config.yaml
model: "image super-resolution model"
train_examples: 42238
image_size: 48
horizontal_flip: true
task: "super_resolution"
loss: "mse"
kernel_size: 3
stem: "single"
residual_scale: 0.3
residual_init: "none"
lr: 0.0034
beta2: 0.999
steps: 22000
warmup_steps: 2200
weight_decay: 0.04
Rows from block 2 of a small image super-resolution model, named by matrix and row number. Rows with one number belong to one channel. Each number is 128 + 32 x the weight over its row's rms, rounded and kept within 0 to 255. All counts start at 0. Numbers have three digits each.
After each channel's rows are labels from the 100 images, of 14976, where the channel reaches its highest value: "peak at" is the part of the image that holds the peak. Only what is clearly more common there than usual is listed. The data: capsule endoscopy frames (Kvasir-Capsule). In brackets: how many of the 100.
# convs0: first 3x3 conv (model.blocks.2.convs.0.weight, 96x96x3x3, each kernel summed), inputs 0-95
# convs1: second 3x3 conv (model.blocks.2.convs.1.weight, 96x96x3x3, transposed, each kernel summed), outputs 0-95

convs0.43:119132133131212149130145124164189196105107135126124164193154087161161184097080111131120156152105139128161106147091129205090094137197134093170105127126078104112112112171110131118131051139224164163153108158118129121127141100179126117132139144131118067131152123116121155115120157110116068127
convs1.43:105155101133098153113146158175136153135118168139128143125135145112144098095161119112136148139160070187077100108148123065050175147082110122172152108110149145139173185111150069150131178161111099210137151081133127138210177207177109134169140135154151105162147135153122159151156111152114152121
peak at: top left (100)

convs0.71:108127130103182123137146157193183114154116116127158091215190178165102151123084139131198143187092100136151090168157153194143139082066121120143119120138051117123127111166131144128153101139163106115103084119140142111157112105107119139144131132165104111153114145227104144098097076149107123125
convs1.71:106116139141120156101113148105105113091154080092123096175190163093198124147156101182109119113133173166107129153146148167128129146113121126154145243167152136172101156141164106106142187193142096182137163110097156170153129181043153121148114124145139134159146145110168102149100178147102142135
peak at: top centre (29)

convs0.26:135130124129148114097175140140098068205145124113101073248133129122159141090145114137174123122135108076157095127087122110080105142117147133158133103117089096167128092175127109116127016108137134070111122101118110123108120085169122122081082150084120123137128132106067142102135132066124150099
convs1.26:172128155131140144138126141104093120167190155127134176179155087092155153129135140136123123094163135118142136160097109172105134150153194137187160152133173148123150131121168167191158144169163216172103106131181153137131153134222137170137085141112120150151100136153093109115098158224118138153
peak at: bottom right (64)

convs0.94:146126106182098117082113154148141153181124093124109159168152142103168082124097088130174104111113129151126111144136145124131143154054189086091204122090081118166106121166103124149143105122115165102204097111089125106158101105142150078146106184103099159123181102223181100112139144100110114160
convs1.94:096085083107144183101104061101143114091113114117193181117122118152082093158136128106160097135121147089069091091112114112127155177119140112102061092098142132067097147110139104116092097091123126148105095103176110148147102156197114100094137112098144122093142108090218125096108095181128079097
peak at: top right (49)

convs0.92:095109151103101119119064159084114138136117150147139136147147145122127210091104151150185125190145143092130073138099141055120116117065174129072126136136099127094165126150158155128138077169255067114071096083131123123117129131112128147106129110134133116132185139087077138115117139114133093132
convs1.92:119106137100176147092101097148106087086159135140123073150168099129173139166109081175072116113160090140142101190127097065116132198116096142115096113171124133136097152129139105119136182182133119119110121093069145157095113125057162154164090162160095094158146142150064127093113170187093082128
peak at: bottom left (28)

convs0.76:089133111128151082140119113191150157064103159101119110063091102113112184135083144114107125091066153133175154109071115176072078136134085150123160083103065073147161109152116107113118087115206060095164108113112112103131120116046138112087130119155117123115144141125121133155101143104125093103
convs1.76:189121123124150197106118150090121149208182120144129072121106157171183137142116129127009136136136116153166175168113132159169124144118104125135094165149124164166115146123173156153123163109123097116066086177130150118197141123133135142160131100108090150150068109157108139137128152104106169074
peak at: bottom right (41); middle right (32)

convs0.62:127135112141058115104106153133098110155171081102114117124098104163159157111129148133103111109134183140124065098080137113148140159122196160105205138108108111090114154082128177110156162141207168175232173115124138076086145114147129128120148132200111080126153140098138129102118119080141132159
convs1.62:153110076111140080099120143075090096121055110130114077083154140131183135195104105152076128106123116168094109154103110116109108136114133087170060109148132137135078149119143000102115141110083090073135125118117132146076137099079153099144101161150143114139129098141131086121104176114088149135
peak at: top right (50)

convs0.23:106142130144166106109134160139133121143088218107167093042095147129160149149139173128169139051083194098131146114184139110142100145122106157139168136131075117149118130147136061131138165173149081136196123109140124138154142130050101122123128105106136036136175105119076128143147142130142101127
convs1.23:161174115122152189101164154136161139157172142153134159135109132214161132102153118161110140161142144151119112181137121047079120158102123129200150115118196129204109118124150035145139107114139121130075128126113161205123165135117151153123112159159174168117116123150164156153132155159123181121
peak at: bottom left (84)

convs0.56:104127131124149130136060126162152090080133134136195174098096120112155154170133163124117127153104185117140095129142134144119084165142137147107172155125051097146114118152120090114125170143217100161126103141128112104103157095047084116106231117097132077134085095149149140128136167092137068112
convs1.56:157178101107132173107150129182095143165229167161120148127139098193154157132147126151070137075140118145106124203102135091071143139109108151215102119118130135182176097119151096157140146122128106062114125139127144193102160090097140143156086179174152150156159112136115138148134140117123136159
peak at: bottom right (43); bottom centre (29)

convs0.0:115113131110145148138118127078114167093137127129115030066124184119106135163083111106197132084162219120150138098076136078076187117125133173122148186133091100131100133151128090137156176105188136122108105120134118126129141141139098138147128161184114067116091122150149145100114129132101184187
convs1.0:162125119138163107102128171114108128157121119133163120108181081128196097179142122168120126121154144143161118160096126100187117149124155077161193180168135127200076186143139114110122104179111111084086154124118150172157127158160172143189118155174148149134192147142129114159108185166102120199
peak at: middle right (36)

convs0.75:082140108131135127103095089064064179115139116113136081193078153114167133135115172105158138060096147176092076076119140135106154108158153150076104172107062122117085164144131122138119130127181210141140121106138104099114164101101084095117140168097122108118117106076156120126119116082111143198
convs1.75:129122104089102125086146157109089092156181142167120113125194107164176109134108096159080125097156113116120088119100124087134123138123149105189252116142053129148116152119133054110139160108084070134125115084125131165151145153114150118166109149138096086160167103154108129116075185100085126120
peak at: bottom centre (42); bottom right (33)

convs0.72:123193113148106114136053128147107153090168137111117167080125098120152133143094138134076118138082129078189075147048136138095138100094143152085118146132068129139120147225133113175153084153152091143178151091121129107165136118133130138139095134157106077140134206074149115116130173132107077131
convs1.72:182099128134166128163087180111102090120078156125139175092125125195155154150093107152154153159103108173099100187084139040135101168120092136145145113136152122179119160099147077128124142121122083097093201138132138181081149172060166132159076146162147109120168118151155114151127160159105152137
peak at: top left (92)

convs0.82:132109108094105088119073105056115126142101115114105040088135141130115108170108111119118097165151129105095119168164106064062159110068134110066165124108089143123093109194113115135097156163120114102150105113123117097204098051143120096086081110100114138110173141074145115121112121085096108121
convs1.82:107129112099111150097165098134120149164150061162148213169176136188159144139106125164093120190169114105136145110159145095064091137152117153136159110132142170067082128135137149125136106062097189124140123114125176151132120129146156128080163129141092106127233122087191134117106130087151128120
peak at: top right (46)

convs0.11:134124137097093070163107154170092174066103113131122029074115131112111065145062119117140105102119119071146146110092109150079078162110119137122121098121081098110112072146105127122109079100106124032065100121109116106086116104091122123105094118079105124102098136087125094124107131140116147085
convs1.11:110129126116119052120127084083087000122116058117102091121142066130180124158128144125188084070094137145139124136122061182087093110117108104129107121118089113117148097143100112147137152155116164149122089096115112084116100153135107154130103133071127117145112127173180079120102157088116131116
peak at: bottom left (41); top left (30)

convs0.66:088103139085157140148156181136153109107105112113142148232175118178098130120100136168127143154178141091142111153145143158148120100099138117120116119152070143082149121146130103114147109146123038117132108126136166138137112072133145149140109124159128000160165175182139150154083072146115148119
convs1.66:082143129095088112094106167123109083174135098124099105111185084114214114141162089197087110171143092172119121160128142161131132177141101119119119128139141135145104140167111115089162173139092107178201120084095155149105112168103174112156099153152123147179206098171131098104100177135085128127
peak at: bottom centre (39); bottom right (34)

convs0.22:135117133107096148120145150162125150135109164124133067220080102145145050092113139112116123133113079117153113082108112099109134144168063117137140127125000146128082167169125159140143098102091141120102101150129163154138124108121099132124105133088142124122117100052086139121108096056115150120
convs1.22:176094128123136113130066115066066086159089112109155149095177117129136157185097124118158119119104080159131103147056110107175109153096147129148105136154148134137183103136126124153127091126132091101119137163119083127115157128199110144150083124107078192120134092141023113135112135089045131148
peak at: top left (27)

convs0.24:073099129126179134081159134136120085192133080107117105207112067160148128075127122129140151069138115113096106088062121065061156095107094165144138128120104141131125141186117108082136154126154125145190129080150137135124110165193104109132098107093124105108120130064070156105121098083111099132
convs1.24:198101177150107153118155099113104141177194174143141155122155113090154167135148116153068137146195113118158143170145133132135143141118133125179198154129181122125118128085146105185149151128118116163045144165149135177100151116155129158152108096119168140113160163130101186109155179222107116143
peak at: top right (33)

convs0.87:106147140115128131134185159080125097076130167113125181099108099145170139162129182141120148080055068110151111112177156137085133076125112179127115159156081126085161162176118131093139133121095064133158094107125132136134147124095134139156109164113123110156204181206182146108121100193131154099
convs1.87:135108087125112123095128139109099108184155133140119191165132084103173095168190099148141130128116128227094114190108133104166113143139141115174176132155132113169118245113144074092137159156092083178155141129113131162114112151102150103171144151139140136158157108090192130132112137087105099106
peak at: bottom left (41); bottom centre (32)

convs0.51:115122122108128143127133126081118094182101042108101091160082130120138130095126119122052086093101092105122091091170100109119152166137109097093177142099019129131103135114098120122103188121131136131121111090121123096229130069103094094101108101073130129075114108111111100128135117117090118171
convs1.51:101140086097120116097115076118113120063114104127101164084158094164142065098135110126109115135126145110068115120152113129115126100084059093130221094097089133098120143126130087054099106101085134170175111108113125125065094152144110122103128072072108120124110111071129134127107083131084079069
peak at: bottom left (34); top left (33)

convs0.50:100131126112123099131112168134094135079117138115118138095107212102157059128098120125138122138088185088118091106088128133117079096105141140152195170117008102122145080171116122141138046108063186078148113107106114111113138114097121122112088130133138093144068115150104106121131144173118101142
convs1.50:102148130116139124115104154172126162153098177124151097098154113137170210156132132110132159160120121173180134125072111094133154102120161140186067086140207072174108143170154060178129170139086068160124141111127129196130156178134148171141118124166117109125108160101109131127106192089120148117
peak at: middle left (29); top left (27)

convs0.89:122134123130149101118083124138130183140125195107124038071123154135093125133034126116162094147147141084183133137102107115094116057159089162115170136113092118131152141157102115130111042142116146059132126092127125113149122134052121106084121166164125102105071126059153115115132087109127128141
convs1.89:117175139122123097109105151146134078143141128184122089147082111136163124169123142151085117082141082145120117105120093190098138081110164130136103117145103141115101146140142086177137175148149164085080080138119153072126125103044101145139105075138093123166029112196167092117107133122134205115
peak at: bottom right (30)

convs0.57:122109141077180124135101143129118170148107166116145095207132179144089135092123145134170125136149173120165110155103133187141111117203156122103157128134178112093148136159131144112140108152193091109162105115115126135208117111114100133121108133134145000136137139114128121125076135159113108112
convs1.57:065132115073108125109104173114086108122081062104132140136187092159211102158160092170111110159154144169074153170119127169141145144097153130109103141149145156168091147178122098106142144134082128124166158099090106150077133077112165122163144154207120162172186101168138105115106156116087136127
peak at: middle left (36)