From a checkpoint of a small image super-resolution model.
Model: 2.01M parameters, 48-pixel images, arch edsr, norm none, activation silu, depths [12], widths [96].
Training: adamw at rate 0.0034, 22000 steps.
Rows from block 9 of a small image super-resolution model, named by matrix and row number. Rows with one number belong to one channel. Each number is 500 + 50 x the weight over its row's rms, rounded and kept within 0 to 999. All counts start at 0. Numbers have three digits each.
After each channel's rows are labels from the 100 images, of 14976, where the channel reaches its highest value: "place" is the part of the image that holds the peak. Only what is clearly more common there than usual is listed. The data: capsule endoscopy frames (Kvasir-Capsule).
# convs0: first 3x3 conv (model.blocks.9.convs.0.weight, 96x96x3x3, each kernel summed), inputs 0-95
# convs1: second 3x3 conv (model.blocks.9.convs.1.weight, 96x96x3x3, transposed, each kernel summed), outputs 0-95

convs0.88:437443476469505504533449571479486531495474478565464342512524480518451461555506492461450493473457393536578537473470448493406468489494468479475477487493621506410463482505487456482494395500528469465498511516564484510410470394365464466514499493553469437412475463553513524499486568523494447358
convs1.88:582464479523468550514539536514469530547514468479536722518525434550441539592530557498381480538519472519523553481592515430514533554519456479543572518515566546580540530495527477480556443462509586464466513540470514524447522425545492559525509455437509473564523525541534527529502511587543576411
place: top right

convs0.17:490527520496502532577489514574564544500479488536473335537540404556473436494513438534535532433557497534523449446525490569496419563477521478384384411514554485472460456517533444496509579546509443508393545465427542502493514522493525544537494480528443396507492490437554462544521586440479541428
convs1.17:440445467470543439432537436445608457444507502506470474435453418413448507481502547491452456441426435541523491450436523534462547414442452499604459503489494479404561429537460383446487549566555459499504465509521470531485440512557460543437505472465473426391482518544472522455470415469467492417
place: top right

convs0.59:441490419486500484469442428545501520522465510455474527536537462544441471534469485452538472536513473490494491526374483351496509510445510521471401521470515459470482443483501406455533552539491441439450604469442445465423533306377441466470507497515518470474522523525592511442454510492515524455
convs1.59:558447501508500535478501555565494512623556432480502525519496367448549505551522506496630491536487494509585568546560465384485523465544408521525529483503524554589496536492503424487499658500524444428512472560526504504406461428546499477502502436540493464548456495512621503481505554535529509465
place: top right; bottom right

convs0.76:491510494474539492484567427468430471513466425454510435516520459529578545447499553509495487518538572400533493367495536561522550425427487505525510495481433512551449577550482506447455503491506484425443392536506534422537427453489483528554441470416498644541403515520533402546477524485430430484
convs1.76:467518505499512451460498478553460474447489453496547573533476514507391512417461389530589466553465440471539552485479543508539382515521622498395450398472470499474486521490497522487531599461523528504608518477404453497515587498566486523446510476482455366474538470560551539451513434501493440455
place: top left; top right

convs0.9:525555478457456513510508588518500494499432492508389438419526573539559405441570534491471521471516492453459500522611513486586385483484503535505477496548515475484465500515513414521577534496542489534410456506493518560495441687521553430525442516528512472596465495424445482565470457500502567553
convs1.9:498474490521493457490474525363471480309443470463518430351461593512530467453483454485457492469469445528455415488424535498518560493419370489487446469468464494449523464481495464512453456458492474579558510457473497482436543561516459544491468501448493541435435478456404477489497520556497466535
place: top right; middle right

convs0.32:466498556519485479591453525492504547481546412511420371452541379489431503450567524514475523449581456601498477466463480494534456555445445506413383397493566500373489462520482441501472477478451454509451512457428511497508538477493512571516492437444442436486409477483473445517522527420466507487
convs1.32:576466434430483468416551413455536474430568479492455550454485453512412471501409446488501499449413561403490507490432519498417513409557469473556452440478409435398562393516463382487466495483516475505493467476476465468459430480562482429484505479458403493453501498526511517461475455487439516449
place: top right

convs0.4:494499475451478473489529436483421513533431422448484462478534508474555443454527545502519473534553517444439482403502507539536525387418476540517468594513371524557455559513475502417490492439440468434504499495460524479555439488533506503536450464373535660497368515489487412527479490519455473530
convs1.4:444480519529536472464504481556409481403489426438511548517480568523418522448437406520670474529448519438454501443468526485529399488487633497407450463490451476486498489508481545480520562423484536516577471487428472480599560518535469548438505483484457377478504470525457518455518525528482456541
place: top left

convs0.29:374492543499490509575485511520433519526515481551519431540507448451418529658509534467472496439571387558563486499494426449471511515443493531472431400500482528561478503483488599528482427528475466324527544513478555531551500421506506461536528526605487483466529539506475462484467554471516549489
convs1.29:604500495489496562446518542565455518528539414503500555547502445557550493574522491492485503512459426551430554496463520527512494426567546518559540473510445484588549481473483506504494461488509415310437408494481455486587489465496479472466540542674421547528508490497543487484522442410512531498
place: bottom right; middle right

convs0.81:472487500511454510498470490430393470479520485463467478422487500489499472491528474486483497500488494556513484480465482404547489442457463491495510419491525511469531487485482524484480490474448443483440487470452505502497506511612515535492454494393465675482502475477406484443486518437465501224
convs1.81:511504484484477436468479559456416506390508475460433470473500496515548496467440486517457508516514503428413440505453538414513465511431511471471433412491453435408463498519492553522494561438474522531524466478460476463541508490551503522518460492428483592507514487425478509482487428466473466235
place: bottom right

convs0.57:509485496437471499472431513539531496494384491502454459495539447536441396427483427481609472459531514519499519542434476470496493472461558486416349526491576499388476574524499384443527473520428425475343500513439508507500482454406487513527464483507462454507501445458539456481487496496533473423
convs1.57:467472456571466426481470424492520442541418495448474418378453413446411484571487477477602468464461360572496430449421491491462462433452504470480447491482495466415524539470461410462439490477473484469511423465498480473510478470578455516451452480420526421476444484540597459463483505523466493473
place: top left

convs0.75:453526454511517550473496460419389512583448491523467515523536435530534482599461477483499493540475541518451539524387544401535501481511522524459416547483556556500537579485509490475482474524534546401428524524422408462478515335470493473498500538428451562471638482543506511450468486460501516406
convs1.75:534517502482461498499507503562427537664554532509488487549501373467544488580509489500565509536534494498545534485487469391528555532504559515500518439512484486531476577521490474514471551530557521335516464554501530494481474304552498470512466541501507523531552535530583503520496520479483463364
place: bottom right

convs0.56:468487480512489525475482553521478560577513472493495437556508460571455498559506488484524492549439355459570531509456528396395481475506508505501471476498543517442475462461512498472491401472529424514466502462528458503507452335344484466526522532578494471527599486515631505437478518581527500554
convs1.56:487546480511502493485487508613481535610452437510506660553517411452447513590551525488502498553506410563584574475485496422472517516541567486513473521508550528580505533475507475492507438465525483465455530550514502496519529381591493471507511532549539471533547502559676500475500508537517556587
place: top right