config = dict(
    model='image super-resolution model',
    dataset='capsule endoscopy frames (Kvasir-Capsule)',
    train_examples=42238,
    image_size=48,
    crop_scale_min=0.7,
    horizontal_flip=True,
    task='super_resolution',
    loss='mse',
    scale=2,
    arch='edsr',
    norm='none',
    activation='silu',
    depths=[12],
    kernel_size=3,
    stem='single',
    widths=[96],
    residual_scale=0.3,
    init='trunc_normal_002',
    residual_init='none',
    optimizer='adamw',
    lr=0.0034,
    beta1=0.9,
    beta2=0.999,
    eps=1e-08,
    grad_clip=0.5,
    steps=22000,
    batch_size=48,
    epochs=25.0,
    lr_schedule='cosine',
    final_lr_fraction=0,
    warmup_steps=2200,
    weight_decay=0.04,
)
Rows from block 7, named by matrix and row number. Rows with one number belong to one channel. Each number is 500 + 50 x the weight over its row's rms, rounded and kept within 0 to 999. All counts start at 0. Numbers have three digits each.
# convs0: first 3x3 conv (model.blocks.7.convs.0.weight, 96x96x3x3), inputs 54-62, a 3x3 kernel for each
# convs1: second 3x3 conv (model.blocks.7.convs.1.weight, 96x96x3x3, transposed), outputs 54-62, a 3x3 kernel for each
convs0.36:495472469460477503483498542504516479515470454456458461488469497485465504482485507490518497510541499482551509501491491519488507491472503436427439436436436457453450564473589428444630494528599620526521528528601513551621563558477615569480532535467
convs0.37:507556575504512496472470497502547465502507468477484491509516487508514497500507476578379501727261552506244483475476489470473502481446499490480491477495483490499497630361466514316504517531700595595504529553504562486529417550562515541520511552481
convs0.38:466466482463483478469507471492470527481449449468466454510488504508488505518499508546510496430323547502502632490532559498530541489537532489487484493467482495474491219583582256608638347368540560519581539591582547538626530505395419557444413604394
convs0.39:566607583549533576455489528478536506535554449501499514500495485493491482489490482523491523516248514531388481486462450460444451454436473453454472457452465444441452484250300645294464626408563504547479520513453510452472520537543426435467534506499
convs0.40:487485433500505491574472491513528554582518503519531489513510502507498503497504502499437341552499499514545465512481496467467493480487492523520506500502504499507500460659571661679527571432283400494547562461517470345488504511561414444493566542546
convs0.41:511476481468425447480469474480506489426479498466453486501503495511503492505509497498484534511492509448515570511508521503514524507514523480493493491521509503507503538359438494430463417562591488484477436530487511622481454505506446497542342425533
convs0.42:665609570501505511517456431474531546528479540534515501492493487488471495482485493426425422606401512387474445480463471467467473490497457519534534500519533505509511448573340455599394406425308565501547575487539483411437517469467427500474473521530
convs0.43:517506532506461445514491419475494485451493507523483486492505481491500490480497478490461540417519437576563537514515480496512487497500451461470460463457460458462461425456302483523383440517476457450460471452498469544494441455544400402571322384546
convs0.44:472485496477504477450452427532554554536490462542537522455514499472513496485504481529617560487496503519511541434474486436492481463521482484465489480478470479472478339589453398573571347338585540406474526444483537380505452487364341597369412605394
convs0.45:511551563501495524479494542486514488523500435489493498528507505508514507511512508451527456451333471401283442497509493483498514505483528449440444438448446449445452560312231594312512441261427568548502544503499524448511541536582494494525549558538
convs0.46:475473467473456440457417363466486476443487470500481466479495486490493508486512502469432479473461418619496462540556521559549518562554500474474460466468482470478481578582437606580420562522455464499494506503566460562539446489516434491557416507542
convs0.47:469391410474466497531497454450463531473458531513486476507484492519486514505498523448425449401450375550436397496527501505505499527520502490499491486488487480473470295441361415610495317514354487456549504539548500528495507446468416401494399474516
convs0.48:453484487462472482482501486528542530540552579563554549482495496492501484485495484478491550554578634486534547474439474477444477492476467512519515516527526526536534519540476462449473451420489430457424485437364505452344417444474414466523447476540
convs0.49:447457477468431422455415443483478500512529523527566532525544511520535499527519499384417509470411490575313331413477509431465473444425439485488494490488489478480487454640347543450302653539625380529401487371427439402531428382554461485479562377416
convs0.50:549552476438384433433521534463511487498520507520474487497476503509482497479460489563428420529490498553469445523518475500489481507495528495489490488481492482480485662254123548342489478518651508510525514460568500585516540569555479481521434420525
convs0.51:534530537516516535547559571511492448485521558514537528501504488507509484515506491551541445491648519474540481472513525504508533491499523491490488496483490499500489598551631381437463488814739579489577522464459556492549478472547611549544380456418
convs0.52:525469408485520478517567482498504522490499562531529506503480490526496499506500515466401495439411399399350378523541514532538521524540524508525514517506516511491509423435520482604574479626519493449512486494538488546530530483499471449493335398470
convs0.53:595611620588579576532512546485494499495502523505488502497516497490499494485487485469518554570531604515517547447425483431407468450430465473478484475482492487483511490451287456475479455556580472417432492406370575408373459452517415450418413405451
convs0.54:470458500498544576508483444530539529504511521529538556491515498497509493493510499539471541471560538532363469490462475474460492502459483475477476474472473488485489516392429659673538586485332494459502483476480500391422541485486481447502488489519
convs0.55:550570582541559548536553555523530508480535529544515510505527496502509482483470454447469524460522569443424458508501496505519512516498480475474478476484492492500495505552504499487419494550606455497454505501423562517452450451544418458523403408515
convs0.56:448416395458451488434473519478508510499487473469474467513479487513466488497490487569512451489413466442437479503532514546531519528539519502496496504496502494482496585506271414434421398400478545520584537497648494531606528496552560589570512578556
convs0.57:515541533504551550537502510491455486472452531515515514484496490481502500490501499553492612520681616550546571465444478449443496481458463514522522520520517513519514319538440467546373511459416390450495448412474435420464479444471456437556403437454
convs0.58:460495483461468406473422404502529513450532536501499497495488475465487462455451451518436419486478432498522504496488513473484502484483481492483473479486493475509509421516596442472412480577603463482467500541431564536442442487505407499533380461501
convs0.59:516504500525529549461457434507494542551493458506504494523525502510505500496510494533577386591650570500528474452440481472455469517482453490487489484454474485482482439731505466628607567281188491501478535491469403383447501509513411468510585571531
convs0.60:568517506548505552537441510529505527535466466485479483513525488506501469499500472512568472455485491476576519453418469438403450445415454505465467474454467464458462445375353465548570422483337554425514514465459571395408543452480483402428570534520
convs0.61:457457459501532568434472507465472530487460417481478481498519508492497491486497483464484435537443479455461539450470522424478488475529522482479486470451478472458475289561373371514618410190495507465532528508512527457446577525383345551415443549400
convs0.62:462479465500482469413455502502451457487480501501528497521541498532550492532543484390675463614408607470550522440514544479525533477524516499498495506485497493501500485705616409412529494548823570523549526468527520436594416495435486640443448561299
convs0.63:614526526611513554574461550521508514503439474482464484497480476493497483493497488536509604555659594304550513502428484489431502490410508463466464469485482480498485533426404579483380524513397462544496497410483499443517515416569561406547579313507
convs0.64:582578542543517584576591702553502457544532487501504491489478471484480475473485476505554507553681553405623558477441501467420500451422492436441445447444446453444454524374424468372521453525402574503544551419501476423515568502473598417409572458449
convs0.65:527516536526537527475512495549479471455478518494509557495517494512503487536527496450550559466527528431523484479510528514528524496527523504500505515488516519509524582674704421517583561653659594448509488444450519468499541594431592646482473606416
convs0.66:465497518411490480489562562536498495544489507510508524489474491504485503498489509420532386550434453417341400484477489470456490461463502448452452450452462453445447418426480317497610434501501555447587481493537534459522562533502560459504498519492
convs0.67:519463373503428494503453500467494522478493484485504467496473493497474499500499514534495484446606466431531499511505480506521500517518513500504477497484481483489514584567423733522355573344390387553583507517573470494583514464577560518564581516460
convs0.68:557569571424358377524451409472484432455509510501501529477491486487482482489489490457396535520479546518498539502477457486458471513473465521519521514513518513516510541478494615481414579456508446545515480541436450539478476448484509425572445402548
convs0.69:567563572557552556549533475488504484468512523516508507494510489502519487492493471368396509431402486584473490456469447473460440488463428475474482485485476489483481491417343541512429455583558461409461466439435526465451423431549395435528326407499
convs0.70:473478483468473474487496489469469512511491511505477478506526489516524498510522504456550597431574495411472521502490501489486484500504506513510502504498496490489488392504282505565448470454565407527570519567563584641546429487511397445545368397499
convs0.71:445453414476508475470484446413440479441470466499509474492484502497486506501506516564448457473618456477531538537531486550514476562512467495494503488464485467471483409528430528437328422186329468587524521572528530558597409403482438566582482522474
convs1.36:531525515514530503507513508560530533491502493488497476488548546502545555512542524555475471617529475525493427507520526517513538529527533504504492514518506514504503465475452490477444454469456468500485489545535519532519477507494475513503472484493
convs1.37:550552516529548523549561549503528517516513511518514507504516500497508501472513511492576449371681275401605522510510514505518505476493512528526527523528526528533519421525481596586560544555539399542458479635539529618466429484441479501516476502561
convs1.38:446444464446470471497507525507504498520511513520522500503517504492508502485505505407432453404830501472454221469475473482481471481472474529523536523531537526530527515532442512551378427511422540631620519539582466535565486504464503494426497498388
convs1.39:522495502489483475491469481543540537531497518492482483486530541508522528500506524568672577494900579438664533486477499483499503485506503476496498495498495492505501409410457412428457436461486462482430402498439519504537446469480460441470438401497
convs1.40:462493484467478494605573606505495492498492505453468479492492497484501505495504506526397678530423421594608529484489490499486506509499520536527528531527535530529524534597537508562555542503515460589489488467467537419486495517574477465561449487526
convs1.41:434447449435454450415451447488475481513482477535516511500471480488480482480490501498531476528501412517453448496514494501499478493491480481483488488496497484492485427409467468437502530501497459472514494533515525556491487443430499474423500475449
convs1.42:494522547431420463467443443508496478511493504536531537475464458481487487479480484622604669466613322512537643504494484513498493531518515481478486490476483477480485377387426391401433482452522482480512503431481497524482511567484483469529480458419
convs1.43:460405474442396441402405430440464464466462481450483490495477479484471479477459470412387411471387518449447481492484475500498472493495475423433441433422424438440443482492481488515503488498499551468561466459480481451470466503525478504497537534489
convs1.44:429444437461458427510473475433428435472452438448463419468445493480461503499450500442345310407464480425369437509500502499493501511498521507507519514511515508500497514511533580562532549506540464549531493468522509479541503522468515495451519532462
convs1.45:524550513530561542512533506554538542527510492522496486519552540536543508519510515499579548465616558478456540463466503477490507463464477545523527544528532547547539356419452363434429407484472438501441459542512541575567471519520501529511426472523
convs1.46:407393428407421431468475502461498487520531538496521535473467447447450441453465448390480390461491483455504461470481461477479456462472456455459471455448465471463466547579518534589534509543515559511549504463453493470413465518515440488506504538493
convs1.47:425426446449444501570578612474467468462477510459464492493470444482456436476462467451516404559523506510518507496471470498479479494472459484490492492492498477493493407487422299411442350441424563532596444337500485483481495501508458510440501497387
convs1.48:473468476448434460437442442469462459471466478482483494492461491500476488521474474465441470414400415495482452521504508504494505495504498507514507517520511508509517480473510402443526474467527464431497421382440405397454514494519509495489552511484
convs1.49:443454463447451462446437456501501491494495484494494499458469504461459498480468489528593316451485479498592673517501501500509494494516492426427428431416436426430431453422498471440493497459487485480482510473410531435476446468430415412383435441386
convs1.50:567474518474450399429415398457467462457440464482468486484489449484491462474499450622660337490521330472615441500477481492474478496481476475470471469465471466458469374447345394481352542499440502426486458557468608542447422487462440490498468477572
convs1.51:462423414474425443487461435427417433437463474510511488459459452476459442481461446453399391405262473437367371510497500487496485496490500475480483499491493488495487519552499601560544563578560490508530549526563484539548491460439448501455499531496
convs1.52:480478560427394499452429479434448461433462488455459497463453459465442461471448449556711524615620417490598510535493497516493495524503485458451461447440459457451453453500459468482502569559565541509549464394461456466445477451464432436421473458389
convs1.53:638629658463475506418434445513512519496498504504498495481505515503502505509498492499501485439449414471518554482472486482470492485482478450453455453459441452447447443371427412447488474446479481408439402418457463478477469492447485481436518496465
convs1.54:588512541525489523525476496481487462488485500462459469477473518491479504505484493459593431391376479429491477494478472474483482484493478454465469472481473478487491410503509400453491583574593491468402405374326408466481468484567435444512454493546
convs1.55:407403394422415410439430424385401409469466474495495496499476484505476474501472465419411368345270392396401457485487484471476473462484485501514508501497509502504515518541534546563546544566565507529533535516518519486488536544514555530508557551536
convs1.56:501527530531533517527535535553508508478474481479481478468473469488530521470525513549571518536622505479483437518499511522487506537496514479462476479486471488484481413394383410363348379339362489499512532562533521506532471539461490523479464505450
convs1.57:556533567475437483487437455509508496482481499466479504490477497499497508512479505489430459413328485440518478492475472479460464497470466466476476467475471473474464424429445334403396514494476506377392451360367421377468471495584471519532533566554
convs1.58:443444476465445434488484461428430437466463479492490486502469483501466488500480497456404416445336400473417336493495490476484483469490488511507505503497511506509517523515501524506512529517527547555547557525519523500480546517477511491482509496490
convs1.59:485500513446422459598578596501477473508497502470489512497461475480465488508489470730520693424366547565494510479483475487479472486494502526525524517523520517524515515548543450505460429462420524512476509400387483366445535559585519499505550568494
convs1.60:571565525564579543599623576535526515528536505469483482538536553527499520543499514490360555439452492497363464477480515475504506494509493456461459455456454457452465476385437451371407495390391522479446412405464452520579506553510510545451479486441
convs1.61:495494509465462453594576565498478485501492478461470436492479497467477520476493532436412501466625463522625511482482501505494501497480496503512512508504515506504509506381427389343382481448438480503496497455487545500535521560444532542401523507413
convs1.62:426468463467413418488452476490508499466505508489513491454421461448422466474435471548275453321563355469401611519515518523498509516499499497490495481489492488483492600539555703562513652557621428558550608553571522469547480532375449480403479547437
convs1.63:571540567539552551510512465508499493483476480477488493489490483470493506468488497565511853455256478493532517470477475480487491485491468439459456452441440446445444404421401418434411546446507501456398475488421500502502460523526460503523489492530
convs1.64:531492464579541530649602580474472490471473471457470460502516479481496488474497487417358665377236433401373387493498520497487521502498523444454443458453451440448454526468392488481378456415385513483486477510540546484569436537590431538532417445503
convs1.65:485475453463470481455472481518521504508525513500542501477450454467469468485454474434421423444436457453434431504521514518513517527522504501506500499513500504491500574543542728712630625671606502487563585565593435476541518514451491488377525594468
convs1.66:530528515539534536528478508537527535480487480490504494509528512517545519521534503430446523427475418584478513494494515482487513501491514527510510539522504532517508448469398455490364431492498478489454449468526484484575464532550473468542474475496
convs1.67:520509520514482480587537560520525508486476518472475499489479467476467469482477474599534704702433684717641397490480481492480477497484490506491489507499486501506493423479504375398424363397466549495514526464425471436471477524481469494539480505522
convs1.68:510475511439429489424396429493497489474466498499491510506490492497497488511507497495487462484474482453685618495477485488475503492497493442443437442442438445435431380528491370519461435605490481430473472464463469479514467470520475458484564474489
convs1.69:462399528378365452425389440454471470488497496479487494481478487489480483500455460465441342463430478457533593483487468486486474486503479431431433432446430447432431525459475527486529549497530470479518397386432441439463473489476476477465522492453
convs1.70:412427442401423431390418398466466464474460463483479481461427431437438443450454465380510650578441546516548549490476466491481472491495476477477471466477466466465458465453451402441477514511556604561617485481500532578545444451469457455465498478466
convs1.71:466479464480485497490458486497497475481485484483491490493474448480449442477455442566378541550394596680651309478473463475478468472471458520509509509501507504518511417430449362327284302339301602664625611516515462413521520501506508472523533476473